Rows from block 4 of the audio encoder of a small encoder-decoder audio transcriber, named by matrix and row number. Rows with one number within an expert belong to one neuron, the router's apart. Each number is 128 + 24 x the weight over its row's rms, rounded and kept within 0 to 255. All counts start at 0. Numbers have three digits each.
After each expert's rows are labels from the 100 clips, of 14976, where the router gives the expert most weight on average: "responds to" is what is common among them; "loudest" is the band of the loudest frequency at the time of the peak. Only what is clearly more common there than usual is listed. The data: read English sentences (LibriTTS-R). In brackets: how many of the 100.
# router: router (encoder.blocks.4.mlp.router.weight, 16x128, trained with AdamW), inputs 0-127
# gate: expert gate (encoder.blocks.4.mlp.gate, 16x128x128), inputs 0-127
# up: expert up (encoder.blocks.4.mlp.up, 16x128x128), inputs 0-127
# down: expert down (encoder.blocks.4.mlp.down, 16x128x128, transposed), outputs 0-127

# expert 0
router.0:119145140108132130115162133095121090117140100094085109164101110135172101129129131038118121130163099141160099086152143116134152121146121111133130119128140150083132162152102108117114159168126118167150151141150118090121122127144087148180122149154122144108113138119139117190126168137128135139135119111126152155148146132119105114169143101161155137142124095102152147145095073114154126113129
gate.0:125105139150124140125130145119116117133130165145131106143098113149129136083145109171145193143121123143108119089132125131133109119132132126103129149135117131094091126163150166165118140080182099126102132095104098125080124087122099144139124111190073151119130173088160100134137116141149115114116148132096105111139181106134142077146147142126142126124163161103171157143124110139146135101159
up.0:150146135123128116108118122140163140106150122147136130122157097145120154105132149120123104145120129148087130133133106117157130111158148179143124110118156132174073118148136103137120139133157138141185124155095124171120143128122082170125101138115143168121167107152152140135054065156135127133119133115123100116100105116125134110137151153159159117106132090126088148121205099149170152137124
down.0:148151131146121076095103142135083136150147140156085152111094119151146111147116132157123136112107163142152139146114106142116154159099081135112162103155114118151120127142109160138118161179136147096124137155157118144132093154088114144131124153082139109116149177122115117136143117126162106134132094137102146080137069123123089150104133119155088114133158172133126179141149110130173088135125
gate.1:108111137095108085093108126116130140150122121130141109121147138164127103153141108115103071085147109148174157139134128093164106137129133145108145152142109124108141122124143101123133112131150097134123117133160146138146113099168125121141117053134103122111153100165137091133145120106083134142141158106101111157124141170097050145120155096130110130121137128093130147140127072133161076111087
up.1:180134126163151156120127108108138114141128145122108132153124158132130125089120196129149168160127114151079080161102123147114125160181120120136141089089128105130103109161157159147150130120085138134125173101120122123143131128149127118113136130129127090160133109126110109138145092093127129120105109152154144109127076079158155108102128152157115125106128113177129124112141144099081180108153
down.1:142100146140137101142142154154118124100092121086105111134104116163145161141102132139122146111145121101141105138142122123133132123125141138105117130166137177148090115108114141150159109133117100071130137163110131128165175130096160143152113133102113123103129139109083103092161182134144132124156107134137153162186147148155194134116142082161083127146111127117146141113141174087085124118142
gate.2:114170151131100135128145152123116095128128134122112088118107126132166144099122135149071139107125116149124152120136117121128119143135122121114143124122067144110108182088168127144125173183136147110160100110088144113109147150111131106118105072135086084117135122130118142181167068124149119124164075136142127138102123162159138132123163111097111108164118124179132165113120139129117131121140
up.2:139130128116081125145139129121156113125139167121128098111115143133089097118077158139045141087115135145134165124160080134128153105115152146155152134085090096154141127147140146154099159146122155126120189097102143116141116173101150112115115128169120125138116127134155099098114106139118151119135101105106128147091127112155152117148144107127125088132139114151133178094173120127088135099142
down.2:126105156097129117128147187153105118138127099094131117098177136173100126157132107127088127160091075129150117122115080177116118142164176169109106122137164116129102144111090097126127126098109135080121129149152137129130135156143117142164126110111170136132144123162111133124131123124139123126146125101153162130147108104180116110098091116113084137082131192122121099112120105148120142123133
gate.3:140142107144107076146128131131132107136136159121172119107134131100141095153140089075101175103121160139083103092118175119130130173149117117153151116142122186146136162153138133123104125098180157121136130094117128086098132121113155137132117113123151179111110135145154109118129136138138082106094127113104139121180121114125109120136092167145178149108115109131155126116117103163178115123127
up.3:140137120127125195094162120141151094135120078154146147141111104131160158101102166091160122121107117141150087114122166135122135148141135137125119095103170111150132108127150135106155139161143087118129117159154160186129148122141101112143137137129142139170109148155101093138142120075163125101135063138104128109148139089152124132125145148151172136144152121148116112137119154109103119085085
down.3:102151083111147147115112111094094123116161152113152149157104148125167133161149111086106165130087108152110144096142111115150113124125102129174128139111127100148133165103107123180122099089115092167144115107142120172147131127190132114079112081158096165146153120124123130125144148113122118093126155095157139108131155175108167147133156155137141140153141150154120106130148147111146139151112
gate.4:157131158145075088129136095078130133085115155124128112151103109096113118123148124112159126142129084151123120104145156123104115110113170132086142114142142077130168136132142142158129108134112137128138095132118100112182096136105186125127122135155111128143132148152105133067143146088108101131135157148127155138120164129140125089147111098106147128136122134147156087147085079133106120069110
up.4:107114141120129187147158102138151129132162096091142136130100106127158168101120148136110097135126160089094135167116123140105147158139110102110113139092155150144079149104095183098138151151165127111139130152105157110107175153150092138141112142098117135149143135137176145153142116158160152141152089105132120124133113126108071166076130126145148140137132137133130129116153135142140089181125
down.4:145109102168112164134123105122100110089132186159132116127122135132118088159160110077086151117145119094130107152124128131180117125084113149141117137119177100134099136091118131168082121135159153125126196088155129141109108147133092147118126157097158117138113122156110146147133160132133139088148144084146104066152138115146146115114123129121092120147120125116131105152161135126139143111096
responds to: voice: male (83)
loudest: 250 to 500 Hz (53)

# expert 11
router.11:113106153146154187160128143154109134111145137096144097128083124113115091141123171077143126114109155109146100120123130115133145137112162140097139141112152162144081095116132102158151163116129141107116133164089122103135139122180150116160136153121109150174121129177099157152124087131135102114143093121126159163154108149146114105159114116163088126138159090136140084181144127121114143115137
gate.0:065140097127129135128087108166107111119139153123070123128174160085128142147129118102086164152114123106104114131134150134139151121114107122143120125141044133113117137123162098154131119124105148155139136153083125126097111126130140153091149135129109126116091139125128158148120117136160123139160163132111159084151123152151136137152109120103095121073170112124117091116134109176140106176105
up.0:160081175132123098133189119109121126126125118079191129136123103151146137130131149122134123131151130151160131154114128129103086136135166115121131143121192118125143113128095129088075122126172109108142137097151158111155167101123115109146085119127143125144131122118120110100162132114102120134134111155141103137136132092122119108102170127145175129184078137132162171135114145084126125107160
down.0:138167126165091121096106140109124106156130125129128111134166150160183106151144160161144131123111142128157117143130140078166159125119120087142079108133173131098137121151112159149109135104102128099150113084122140151108141124164178108145072121086120101130104143145122168136121175161153127145113138111101077134145099138112130133113099141126124096140136138102143074138135116105118175138129
gate.1:105134134136100111146164083095128112108128139110134097146123133128133106122123166189146103123140117159139144125121094091190091137141166157131135138160156159102104111112118124138130115091104138105104074112133097151110109147155117161103153161152110132095118124139158103064154110119174127145109133154135107086110145142157098107134113089123134148145137140145117121192154108141158113139150
up.1:111111177120137127140158117103116124108181134110136095148092145130142112173145151137139126083120127163176175108137130130171085123086172145136113134165131121102121114132134160168109088120092110130136080147139084099123107125163115126101140153093154133106115115144104122137168113135154143111104166145111076089120108151108143105145125111112131156114133108122101111147119147106186123111141
down.1:160141159156126119089107149185141124131123132150141131098118150087154102173087100160118089122197105129132172143121093138096113162149122157134178131112155092115117124152105110168125125141152101132175080128150107097149140104105132106144125126137135103136098113157140150121130086136136107138109141124122111147151135124144121199139121157095145110105111141162146147109143102108122096138145
gate.2:140167108116164130141078140078099167083113132115125104118076142091137142138122122162130163121144133123091141121159106155114157109133089154170112114096127094134107089116120105173125191123157133116113078116104125118172126106122123091122117156110142145121156159118099107138093131143123142133127120118086112141151155148162120112177133158125160101115111115131125147111096129142092094151124
up.2:149123095111122137117138115065121179125116122162176097103104173106106115141143133150083151093150116122113115108144128158126151108124107156150124122095099080145114099102134100161127130123160161101150098117114112142126168094117123132134133144115145184114146154123108137172123134135139157104098122128094138156133171111142126103181134165125137116113110103088133177113137139134099077155107
down.2:147142113135089094134137129119121117172135144149098085133131160131104142158151206072084139119117129113119105121105131095125136125161159140104159115121125124150114124166111129108100080116114131150126100151125124107148111134108110083122079158095128130153116138123137135119121113092095136096149117130128147110152101100140169146154137101160170104128070131153117125184143157177118116109126
gate.3:090129107136099147154075128171108182127117168199123132090142108108152149128142149112090137112152120103132104117160128134119095110122176113149153162128152148116154131088114126129125167186151105124100140121088135110176127126134136094128114176144139111149132137132141129163093103131125141145148126116131143141161097167139114152130151141088165105154111138130107141139086141133137119168163
up.3:172087109131114127101180109122133104136090146115100114115119114093121180132091138175108130126158141121146152123159088152146144143128110093130173138137133105161150155127123114115139147163082119176134116108129175149093123110092128148098126161103102137112135103143107093109126111128129116115127158150104123169145088054147133164106097108120148082159130106110112156114144122117133134115134
down.3:144127115121140111160130111134142127149115110161077131105160072134158139157164113164115135128109130123122138148097130135112159143121152142126113128161101161081127113134124139124092128109132186094174087133142122138175111099103145086135150144150092084134090146139137161103165120118130104132094134149088165112109134117184128146098117132151124077126089137116145109153162142112172138101130
gate.4:101142089126156088132131110156101126130158149078139109092125115135146117143145134082144142140124144125154145118136156120192080137088171124083136163078145117147151128143093161121147116120107141142114138127078124114135103149130110169085143121125118073095105083151117130104134149144116157105107129144154126107153100077126094118123160103104117127149129151107124119161099121115171107120151
up.4:090127088108156123124129102123100114139133132108143085071159106154120127136114114107145126136134128137153154126140125098193078138090155111096092152084166112139165129089103146127120127170104151121104131120121136122129116166154111155090112113105116083121120077189145143104121171102123150107108137145137122114158134087140138157125156101092117113169125143117137142126105120123137091149149
down.4:134118130091147069095138128121115125101142117121094125119124118111169126118126128140124081144153141103166162094144130151132117121169146096110134088102122148144106131163124099100127151144092089130101111149134101114150142108098140110159149175100135105154124142118115175098087089135136144135112139146130114089076108109143120101154168109118158095132069174118138160124123142139153127085166
responds to: voice: male (95)
loudest: 250 to 500 Hz (66)

# expert 13
router.13:149074132157175114131129144106101116126149127128140102162175168112097131137122108047127127134099138150147146156147126083104134100135138130134119137173097136151147139109122149135177179078148140139144136154177140132127124143178096150129165116123127139136152141110127141142154081145169127123131148129112127146141090144118111133169083136140132124144132100098154072113105122141140101136140
gate.0:132111086111142099166170095168165148151120105140107116123173168117072133141128142116112129172162136111119119093148146154127150110100138125137148136142126118117163110181101172125151119142176079142112096119129138115151120130141100123143131143125175144129191095098122104135110116111155132136122130139091149170124137175158137126158137113144127116111108177152118137111113165125140103162095
up.0:139173172122136136126085144093093092093150140127162138135095102133169138127147125119154128096137125181142136154157129121102072125127120132095098112117153121134129146084166069116100121154121147125147124112131116151097155110135133115136119100138074121193114150158134164084141126137099122119101137111137118095110144076113140111144125135121163155133131076122131100162155116140139127132165
down.0:096096125139102108115137168116141160166118136109119123176072128141157110152140127127136132140105120101163131135132135156117164140149103182139115120125149191113142146147134139102113121102097154148113125157182128098079165127140096109112086101125128147139143086123113114096133090114143140124106099113110135093165147120111093073098135135149123110109112157092108150124130117154107091079127
gate.1:137119133155086109099157136149136122117111129134132090129110138130096149117128136138107177113080129141156132140099108094133135114175126122127088126152157148094093135112119157174137108173143105105132144104140146141142074082136142073126150150167105161082187125105080104113131160115139122142103097142150142120137143107100131126088143078141152143114128132126138142117119126083174142121152
up.1:096137126130143127134117117123116099137174141121143137142168113139157155132127114122175080163140139135109071107142153138125128145094133118122144143120123092152150132174117084115133144084087156110124102155108105137099160160117134156112102104080125106143085131135160158176106077139104154117123149141106131145117119167144140120190160150151127096181134119117108126150147161160122110133100
down.1:148131152143154082118119140167167159200160169136119142100139138148111145115124150128076136116135129178099125094121088147147125140144154126149144136087141154122155131138107152163141147072139126137150140165120119068141126126121105127125115104154095097085120120143128132154157147113101133129113134094131154151141183131136129152168171149102162143117111094125099128151162137112147135117098
gate.2:079124113111089173125140111151123118128152126145108107132174178130120104102112117132122116148144182177130110182123148149118102155146126140142125132137098080115121133112130142147132100143140114158125100123108127136132136118148130124116100125117132094114124093129085149151170115169171131142111101140142118158160149162146112182168140136142150107147085135090148127111163092172081128116082
up.2:118112127161098101072069127159126122144113120111103129133152117128102131106118121099133114155096147157147143123134130111166127119126172117138137118078098120143102146137146134084150099132118114110108127123066120122148130172118090103105092155132171195139134082168129145145118140155151145088105126178113138131162122119122102138139103130114108149104116187110121117090124155134123129168132
down.2:165135135193141154114151114161070114106107140096140133138080126091133119072109125155091109143135076152108136116170102125119145094142117166118160145127126106165121136110163098137126131111125159152118130125118163138078130117122156166186156117125094122127130175122098111147089138106128129128119130130097117164111165119113132113123129149092140164164127127114123126084137117151159095123122
gate.3:080123096115146083163084155128159144130121120135115133138115097114109115106101129134171130148135153120125136100152184126142131149102148109138114161165151088119124081146093094110081088160128134101122157157114141082096134160119104140111092134130151149158116090116098141089167103137119149120124177138149092089105155121136115142129116118162134098162148113123154103110160131125163117144120
up.3:114095083121158082136112153138124153118114109124149114107119107123143098075108106156159144191121146120145133101166158129156128115116161132163121120134170121113168113186097087115104095156116102076124145140106140117117146166138075121128108091142117165138131129086124111093127109130109113120098183170139083114122125110124125100143125121153135115133111116120140112088157141130148123148102
down.3:135120153127115094124128137117152102209136116133135126137104121102143141111135084093124133112115141122171108181157119131117125137147112163194119146123130137139141136114171140119127141129145125133149105121135118144138118151109140107106191119082109076124088087149125153097088079112115123184123127140123132120132122150117102126099099068153128116087132116139164128102155138108134143145077
gate.4:087089121140140153158133136118101149132147158089121106101152165112124152124123119147089119103129177140122099154137159122111121140102104134152093137095129123144117093142134116151111034122127136119151123092128159118147131115122126125121076070114137145119137164160095117130136106131114138164092198126129103121157079126091105116112114107099143097165140136119138113099134154139122135166122
up.4:162143115121089153127163108190137156136154134173096156146142104113093120139126136123135126133090118164119133158093080141170085144116117113101147116103131132152122157132145119148099171158110148141170122125162112143101113139105147130101075117134112097106131126148141158106138138127159122097135115166133124180139140137145127177084130123105106148136142116194175128138124119152087131134122
down.4:095120175154141168096152121112131139128118111120155114179151111097166115123104138111139120113130134125110135149152131119120107086128169077094131128145112194138122139103123159164138118146098169106131089105154109147093114090119135120121085093152109094121151142153065144176118101172143136164098131107135133114132125126106167117142117151109148155113094105116114132095138092136151119150121
responds to: the word "you" (32); the word "me" (25)
loudest: 250 to 500 Hz (48)

# expert 8
router.8:127102125131149173141113140089158137123129121120131138141183128135148156107118158078136128145154100126146125147110095129128084142120183107138133162152138092109155124132104127129137140076106101090143091153132163144127099162165143159141082149104138143130099130109143151122101097176125136105116110143120120083107124136110100117180085160096134136100129113126136105128109108127146176186159
gate.0:125126126143141123108133145142104173086160136137164151126144098170147175131118144145132150116174157089163185102139135094137106152158136127154104133154129112101096137122123138142164112145125122147118092096120103144080117125142151151105147107156134108134139092141156135143089087126115095151131087158142136160123102112078150117111113146157145107145155149063163152114166100133143153106129
up.0:126137151139161130178117152109104140165151156103121143096148155154108111114121166130113113123109121106109120181142173124136132150153102138148118103099128112154165142173092122106111166162114154152207171108139134128103135121173145138110085165130152144086120113100096146147097147133125112143133134172113135112102151136151127131111163081121159102128113109127108111121139135154167139119164
down.0:162138089133142132102106117072155124142157147118160108126143162144145125105136143157124098142095159109073164116157132110126121129121118105141163159077109122113107118128149160107147127107106113164097138077131124089124145118112176146104165162118096123174108099122090127149134181132129166150128157103105149130121155124150132172133158117114148140094127094139124113129078094145147149139108
gate.1:155084135158116176083156122157140153177094150145099126111138124126098161114139134146155120122140069120144131132128131171139144104079125121075151157133126132109129141135129181157121162125163075164076147152139133132091108136143130112122102082135111143157144135136137109107136137133129096143113164168084139126146126126097116118116169130156107153126101100130147136109123111159086152114147
up.1:121112121166091108113127143125078146164079108128093109134179089146126131098146132137122111083147117107141141182119132114094158116104121137106139163148133151091103131148150121117172131107126098141093111089111120176152155126145128085141089084157141146105124140124158127123138150106146111151125137146134129159164160152093115101118144139144111127135131144099164124117100179123064144099126
down.1:118153127089115168130176134109143117088154130097127131098125150149138111159140115121082119158145160107079088103118107110130159150142106095112108123106146147115134109146135109124138119139122146117178159116108089139161117137103071155134136144155089089129098142121093136128145143112132163122134123131157155138133114081109115112134122118118176126114133119120115121161175120178123047140167
gate.2:126139139133137105104102165088178173142158155125091146160142185154139089146174138125125137138097122157106096088108159142141083118140105089141143142174151130102142080120143120114135090077095130156150150114160127131158162136159138142148112104093145124140083143106113105128134124159102109122128102120115121168103139150151154113137116096165125115138123146114096117151102117121136118165113
up.2:089131129134145114131111141098132131168141166145095163159175148149134093122147117101073155130109142136101144116117119118108079145166108108139140200133167150120114102115157072129172097111090154149125141111135092135211122100102131144129132105114128145129115112093108106133144104156113141123146120122133136147155144139128136145161128144109100103146160092140134118153136097098153118152117
down.2:132109119154103108133083122126110148124154102089111133146125082153146102114089115138183145072106134141112145108146098121131131108107079106126117123130119105144117149160132174091116145115119093125083085167132146141162083128120153143117107182126103102106116080146155125124124105155116150186151127085141122090128110125116127134138132091097124163117108103084113138139144109109111100110111
gate.3:112117077151097141108153099136139069126114173143131140147131157158099154114151131124110130115095119121111111142113163166113133092131117150134167185108121144147099127129150071163119073132136120125143106089155129185130158114131135108082103125121153131109077122142129160111141155122154143086083090138136133099177097119138136145142122111114135122117087110152129159122129121130097113115141
up.3:175088122110120147108094119142132133113127152136116107157165095111100082129168088139130105176189151122131131138161130126114145104135125109132080109100121156142172148100150115099117169147096124128122136163085140133145137130096134145137138113122123134129127084121119141140074122117158121117192108166149097123126138128122156129160091116133152099142154131157151102143137118145121059112100
down.3:112159122107133162143133145094130108153141169145153117094153120123092148162123111121114132169107118157152132155102183142143134145138129164128134092092130118143141149133127116131113139119104150145108120142125177072091150099152169117098185166132125124126121118135134149122114141114133112129105065115120129073174136137135157091093208139133127097110090120122112160107113130123132109151134
gate.4:124131106130116164183148120116183116076142109168131146164092177160149159137116120145137121131128128113155174119118104108136150125080137158139094145102146145156142158171107137140102093134145144111109158118118098122072145155151106086141155139120099148128152153135122136119094118144112136148161127110141151157166128084098160140143154091129136112115146143144117128117095139110164146076129
up.4:157168087123121193139144074140140154105158122109120125114131192149119090135121131161106119110170129122139106085083116114139074156131103133121076123115152151125125147124143122095084112122128131092119126117133125137088120136109111117167156146159140116151135139156153088095155118161143106151168113105096101102127120165130165112095144138178134120139128154122135126109154122121122143106093
down.4:134135105146128165112156126092096138126123119105142149089093164133125175145129116108152168176119097134161129112128136168105134122097162134102148180132150119175159143170108123088120146157080095094090110147151093113126132137157149126148104104152158164112100117108150127138126144118169119081132119116127126160080123172164130104151153139122113136113101148151153136155116119143104102140113
responds to: voice: male (79); the word "she" (37)
loudest: 2000 to 4000 Hz (79)

# expert 2
router.2:145110134121160141141139116122129133143150157108179104113141112117093101127157150047159132139136132106137125101130100124107149145130109132124113149131120150148158127144073100163116172094171103092151162096114162168101121136153143148177138131169093159148123132159145126136070141122094143107139126143135124136122122174127110127150144125179130099128102106116173122122166126105135084113128
gate.0:088131128115122130065119150135127145121141142109130116113124125100134149110150132092109131145162150090136174110164138113133116150138129084102141121175118140103161142126127108108172180113097129177126146109123123170133133107134133139137173144133135105155083109097091121140121157098142089083115083107131102091110097102135150149084108129137121085135134100118101101100136125111176117177133
up.0:129091119128127128088150178134120117116110141080142088114085137122141157077153157100121146150146114104132125090142114130132117140104146128098131144153169152112155127145097133117126137106140072149143161099144108142158157127109088138123185136110106101159074126088113100111124161113109094061137099136102114083109116106122124147080132132125124105130134091094104132122120135131168130141131
down.0:147114124126162153136121140141152167125116129193125152124167110131139190144144099131098143088152155174150132105078123131139099137123096192115120147148154104144123105156119071152145131152144127119094120094114099145073121110145112072114133107114122133133133135132165139146155134137117116085098151147162148126118144156125140142130096157124122152125097138115082104118151127117105144151168
gate.1:172136117141128130123095113118139119112190157206150144121119108140137132146116107078112090148110142131117141106152139144092144126136121121101104108129093134133153125114123109129170155127108139153121099067094112163123131167122143127143136130126110094118113159124089167101097131153141093127107103105108129107158081126112158143124159180127151092194148124135131142097145088110122135140115
up.1:119109167114103153123182134117170148120127147126164145145110099118159119086132143115109098138173120108153165124159120104146104128141088106157140136137112129152100138092121115159127101089146145163098141104124119108114143104160120166127168065174115105113121130104155173124094124119134124096126129152156108149118131148137147077120140112099101131096107122107157148106060133109132101150102
down.1:117090131128099155123146116144124158111141156100133088083164147117157155095069143126153125203151120144117124144100126151113111089089123126096124152146095141137100127125144156116126087158140179154136083124123155138157129121092134117119129121144110103132123138129096120087169111135118121135084129134162115125116087138123130101173097134058132129095124117123119164175135112117120129113132
gate.2:093149119135164130116183112127136123110119106105111155115135114081115117096142134142125158094148094091132165162145124137119136131093128077113080090116171198118127145156154144144167102124112164135126092124164155128120119209114110142125134157153121133137141133102147138120138167125099117120060114090112104144161131144119130095128119109141136145135135135149151108103129151144132118157128
up.2:110133121086123139179097109154158114145122144096123141121130108137115130142080102108138146122115145134133118096128191115116124086131127104169102112120122124140132146164143153108129124124123109111140137131159168083128130121132143104108111064076145152108093162093101177157130180129066099115119126129145123127130108106142118112124146093123146126116133096087133133171109170090119121080104
down.2:133102173116104146113107119126132152098117131143153086147100126156092148093128135152106141136141122103126175139144138178128097172157084134149145132126109113140162085140136144108136146078117135133165064143146098122112122128119118084139150130111123127069116118133141128102131144077174110115141127172134133094116127113165125149146114098072134121173140108162110124169109146102134100139121
gate.3:137146107165151163115109117154133155147111078140091097129109150151143115170099100092110169144140098159127133131147108131070132083116097174145106129125110170138135107125154096156119127113124112071125159128163127141165132097118158169151147064145103127123145118138175129089114117110101139093131135118145119123093137115158105104133125124107134120155149144126099079138122091150121121112134
up.3:107121164140144122116135147150131115119116145114143170112142111109165120085142125140146107119088155089147169106127153120181143110142120114116147092162146112164139140171086153099141134113143118181143102104108145123111154113111125108130093164108078135078114133117114119160160144108124128152103160148158106090181156141141134151140120115141120123080131142161174166126137142116109148082095
down.3:119142135139157150127131114101137127175104105129084117140135104107142180171156130093119116141133177098127105116152122134114159128122061129151123110148139169101102133090092132141121077132098115101129153143116123136107134137106110124129154115106130163105110146126152079133132119174138123109106097099121134119133134135108164118077115131103099116177101085115167156131140114103174174130086
gate.4:113135144133138148156139117145155111128120115129124078118137116111118116139103134182138130137148127106149158127107102086112090158119153144096134159106111110125152114150139117151137135197151098137151131146106147123080072153114134143124153172132135125093192127122109139159119137153082115095118123186152145152116155119137171135147132132133141133144146099148090144090088124071147158094140
up.4:137106141140141100103116124109146145139171115137089137151138190127137143076137181148120103137125132146146112166161131170104139119119096118165135134142159149112138133097105156088109108111104114122141111142132143167144107124137142073116092129116121145104088140121132137155103160128189092116129119138099127114174145112105155166123147147135127169089086092121146105179144166156116128142138
down.4:135159097103103130142111106124115109072147115131174164172086119130149107144116126082167156098158132104102101141149132114111105134138102134123168135091138108122147139128127106113121101131131129150129120116134123139087125094092199107139140145139134147175115136124174148058120132095180201117121137132144084152132110113112126142142116137113145094108149133129132148142111148108150109135112
responds to: the word "you" (36)
loudest: 250 to 500 Hz (55)

# expert 5
router.5:146083155141140189108143143103154134147119118080153127112098107158100130156105129026098138112144124087100149099121153109112139159107148111163142109133149089117131117108120113134142136121156155107135118121153152141109113151110172138175119134106146127140157129143089097160136160134092168161106153114142116092106156130118140133109101100149141094117134126121107133139154130105139173130135
gate.0:119125162147146178136126139145143133125077148107146116139150185138161125083114138129078125107113171119130095095142146136174102129147138119143107119115149102125139171144116123147103114097096062098117152134142133118140077138089115127125128110118094125118129147119110112147127167126092130108147154113171157157134160109136103127094135119160096118128116151153144177134129128083185091127111
up.0:150158141118099114148121133132103139127161124154085149126134099124084125175145136136177134152121096113134152177099130117102136146111123118125146132128100159109125112147139115085151136159164169145098092121102153124130144141143145146113141116129159117124135122138153149107134092145162136155108128156067116114132112119085160127177126164117172106134125123101107059129112111156090197146138
down.0:118144113195156106122134190145109125139151128135129111127146123091098119139127127137106120162158108097117126124129133095200130122185120103143121134115146155088073121132135084136109101145100123120154112120115136123103129089169160134140166143116109131181117114085126128152168135141107162131121092116141109104141119079136107144113139117153126136182096139135119145089165106136142146135157
gate.1:158110127120162138110151113114139130137109126147118122127121094132123138087065160109072141137148156158158070120118139116116109123128104134160111163143123157147085122176141116142126142089145144119116141172139113139132105147096132136147115143142113152115118125121148165096104165124147108140123113085124118087130163148115085095162104087175130173124167090125164151125113071150123119131145
up.1:173128151127105119152169108134153148159101128136098113133093120123133133120141143110078133103116100129145107122132128113126099109108089186158105188123150153146097117149134130122100135104145162133124099151115112102114120122061136125140108100164134130121127165152162150090119159151140129144112108088128149118128160156130091133168066116183152136120138102113158152120099093171137134129114
down.1:116135181140118152161120120090093152119110149133129120084127102156120105131169152100131141124130156084157150108175152154150118166133117180108134139094192138128132119138150111133125121119125157137147107160117100098123181107123142082118155118089118153097167125092120087175131156070130098153116149149136148142128135135110153171083123134140093128145127123145104125135116134119147124147114
gate.2:143130105106106135110121165147106116165131110105108163115172078142121102138077182121155120099124115161107159130132137115138114145139127172145180122129133140148129119081117134125115170150164087118142097137125100130136130110125145079062134117155122109136121162134133145158104121092137152127131166145106121137080161151105176143105123119172177136151125154146088151134124130102133132117114
up.2:143137132186130099136112078122174169095130111118171114119100188115137149132163072134112128171142177128130106129131086135110154121115146123120101137117111146087183126140107108144126075109119155110120132159104171159125117157141089141183146130095136134134169102124141091110126138145134116124137103136122142113150129103146081151127145121095123089120105118109130094143137121124152125107146
down.2:119154160117146134148111157120090127117115201099163081104131155170076147114160138121079089119137106125117137137132130106091123116117112160127126103140111120107115143166178103139146113129123123148125142125134108153088140136090129124121115118061136130141088142128118109155127167167122130125100150080115092130130129159111120146151140187146117152136134122139130112135125153117107161124059
gate.3:150099165093105164130122155122121087145122116089101139145133159123155147134121146158124137114119130131111122111109123158130103083106137131127173124153148148113133145106121132183097171117121132068077131131158135130141135119100168114107133104064113116111093120058112136119128142124111094133080151096156122152121108123155136134108161119161165103138141109108119142148073161131118151105116
up.3:133142129115095103126170133165156146119066125131087112159130097122133151142140141097118126072148104125118141151158160126111131157113131120078124122121124131163104143142149121107161137137122129169164128151085133099099127157110081127161092153140111127140130145149108111130141137104119142090178098121097163120192138143130165113103106144086137166154091070104136102123133120144128114120149
down.3:138096135161148121125080148140163133134101158138196125147154143147132143138139118171129122116144102146113092148101130156134130116117103177135117119145080112109161143149153145124099127105104102132123065142137141114154148136120158159147127159160119177099086122066137153107109138107142101131099128126182135124155117163094173116100116104145135092114123104096113151113150143144118103153118
gate.4:112125141110133126129132113145129107106160138134147122147148146115117138088114090123124122149169127151160136097136124138120106174119135108127149141178108120116074167099108109096098100112116153083116144050120143151174085116093158116138095114138119120114112115116143118180135135103120133135112147149083145136081090125159118124122139133164115119121135131173094068149114112099130108179134
up.4:093124145169138139138106132142106144173120148146110144099100105154128091143142169151138122109117134115093128148148133092142150091128116145117096107114113148118163123125134149159162171133135108141183127190138145125075121116149136115133133137159138147104133098157111134092156121152096152109125134118130143141152141123046146151103148173104106134138124150112147149088132131135178106069105
down.4:123153078152085146176091106135148126103080110155112142117129105165127094183118139147130166152115135107135143117138133117124145141130139131117138114120114152090133186149101151140133144124133151118105094119114111080179140075150148140113143113137120163124141118129089089090135153120100134142120136105129119101136128156134173137088135154168163129159110105106175137140096111132168118110171
responds to: voice: female (80)
loudest: 500 to 1000 Hz (49)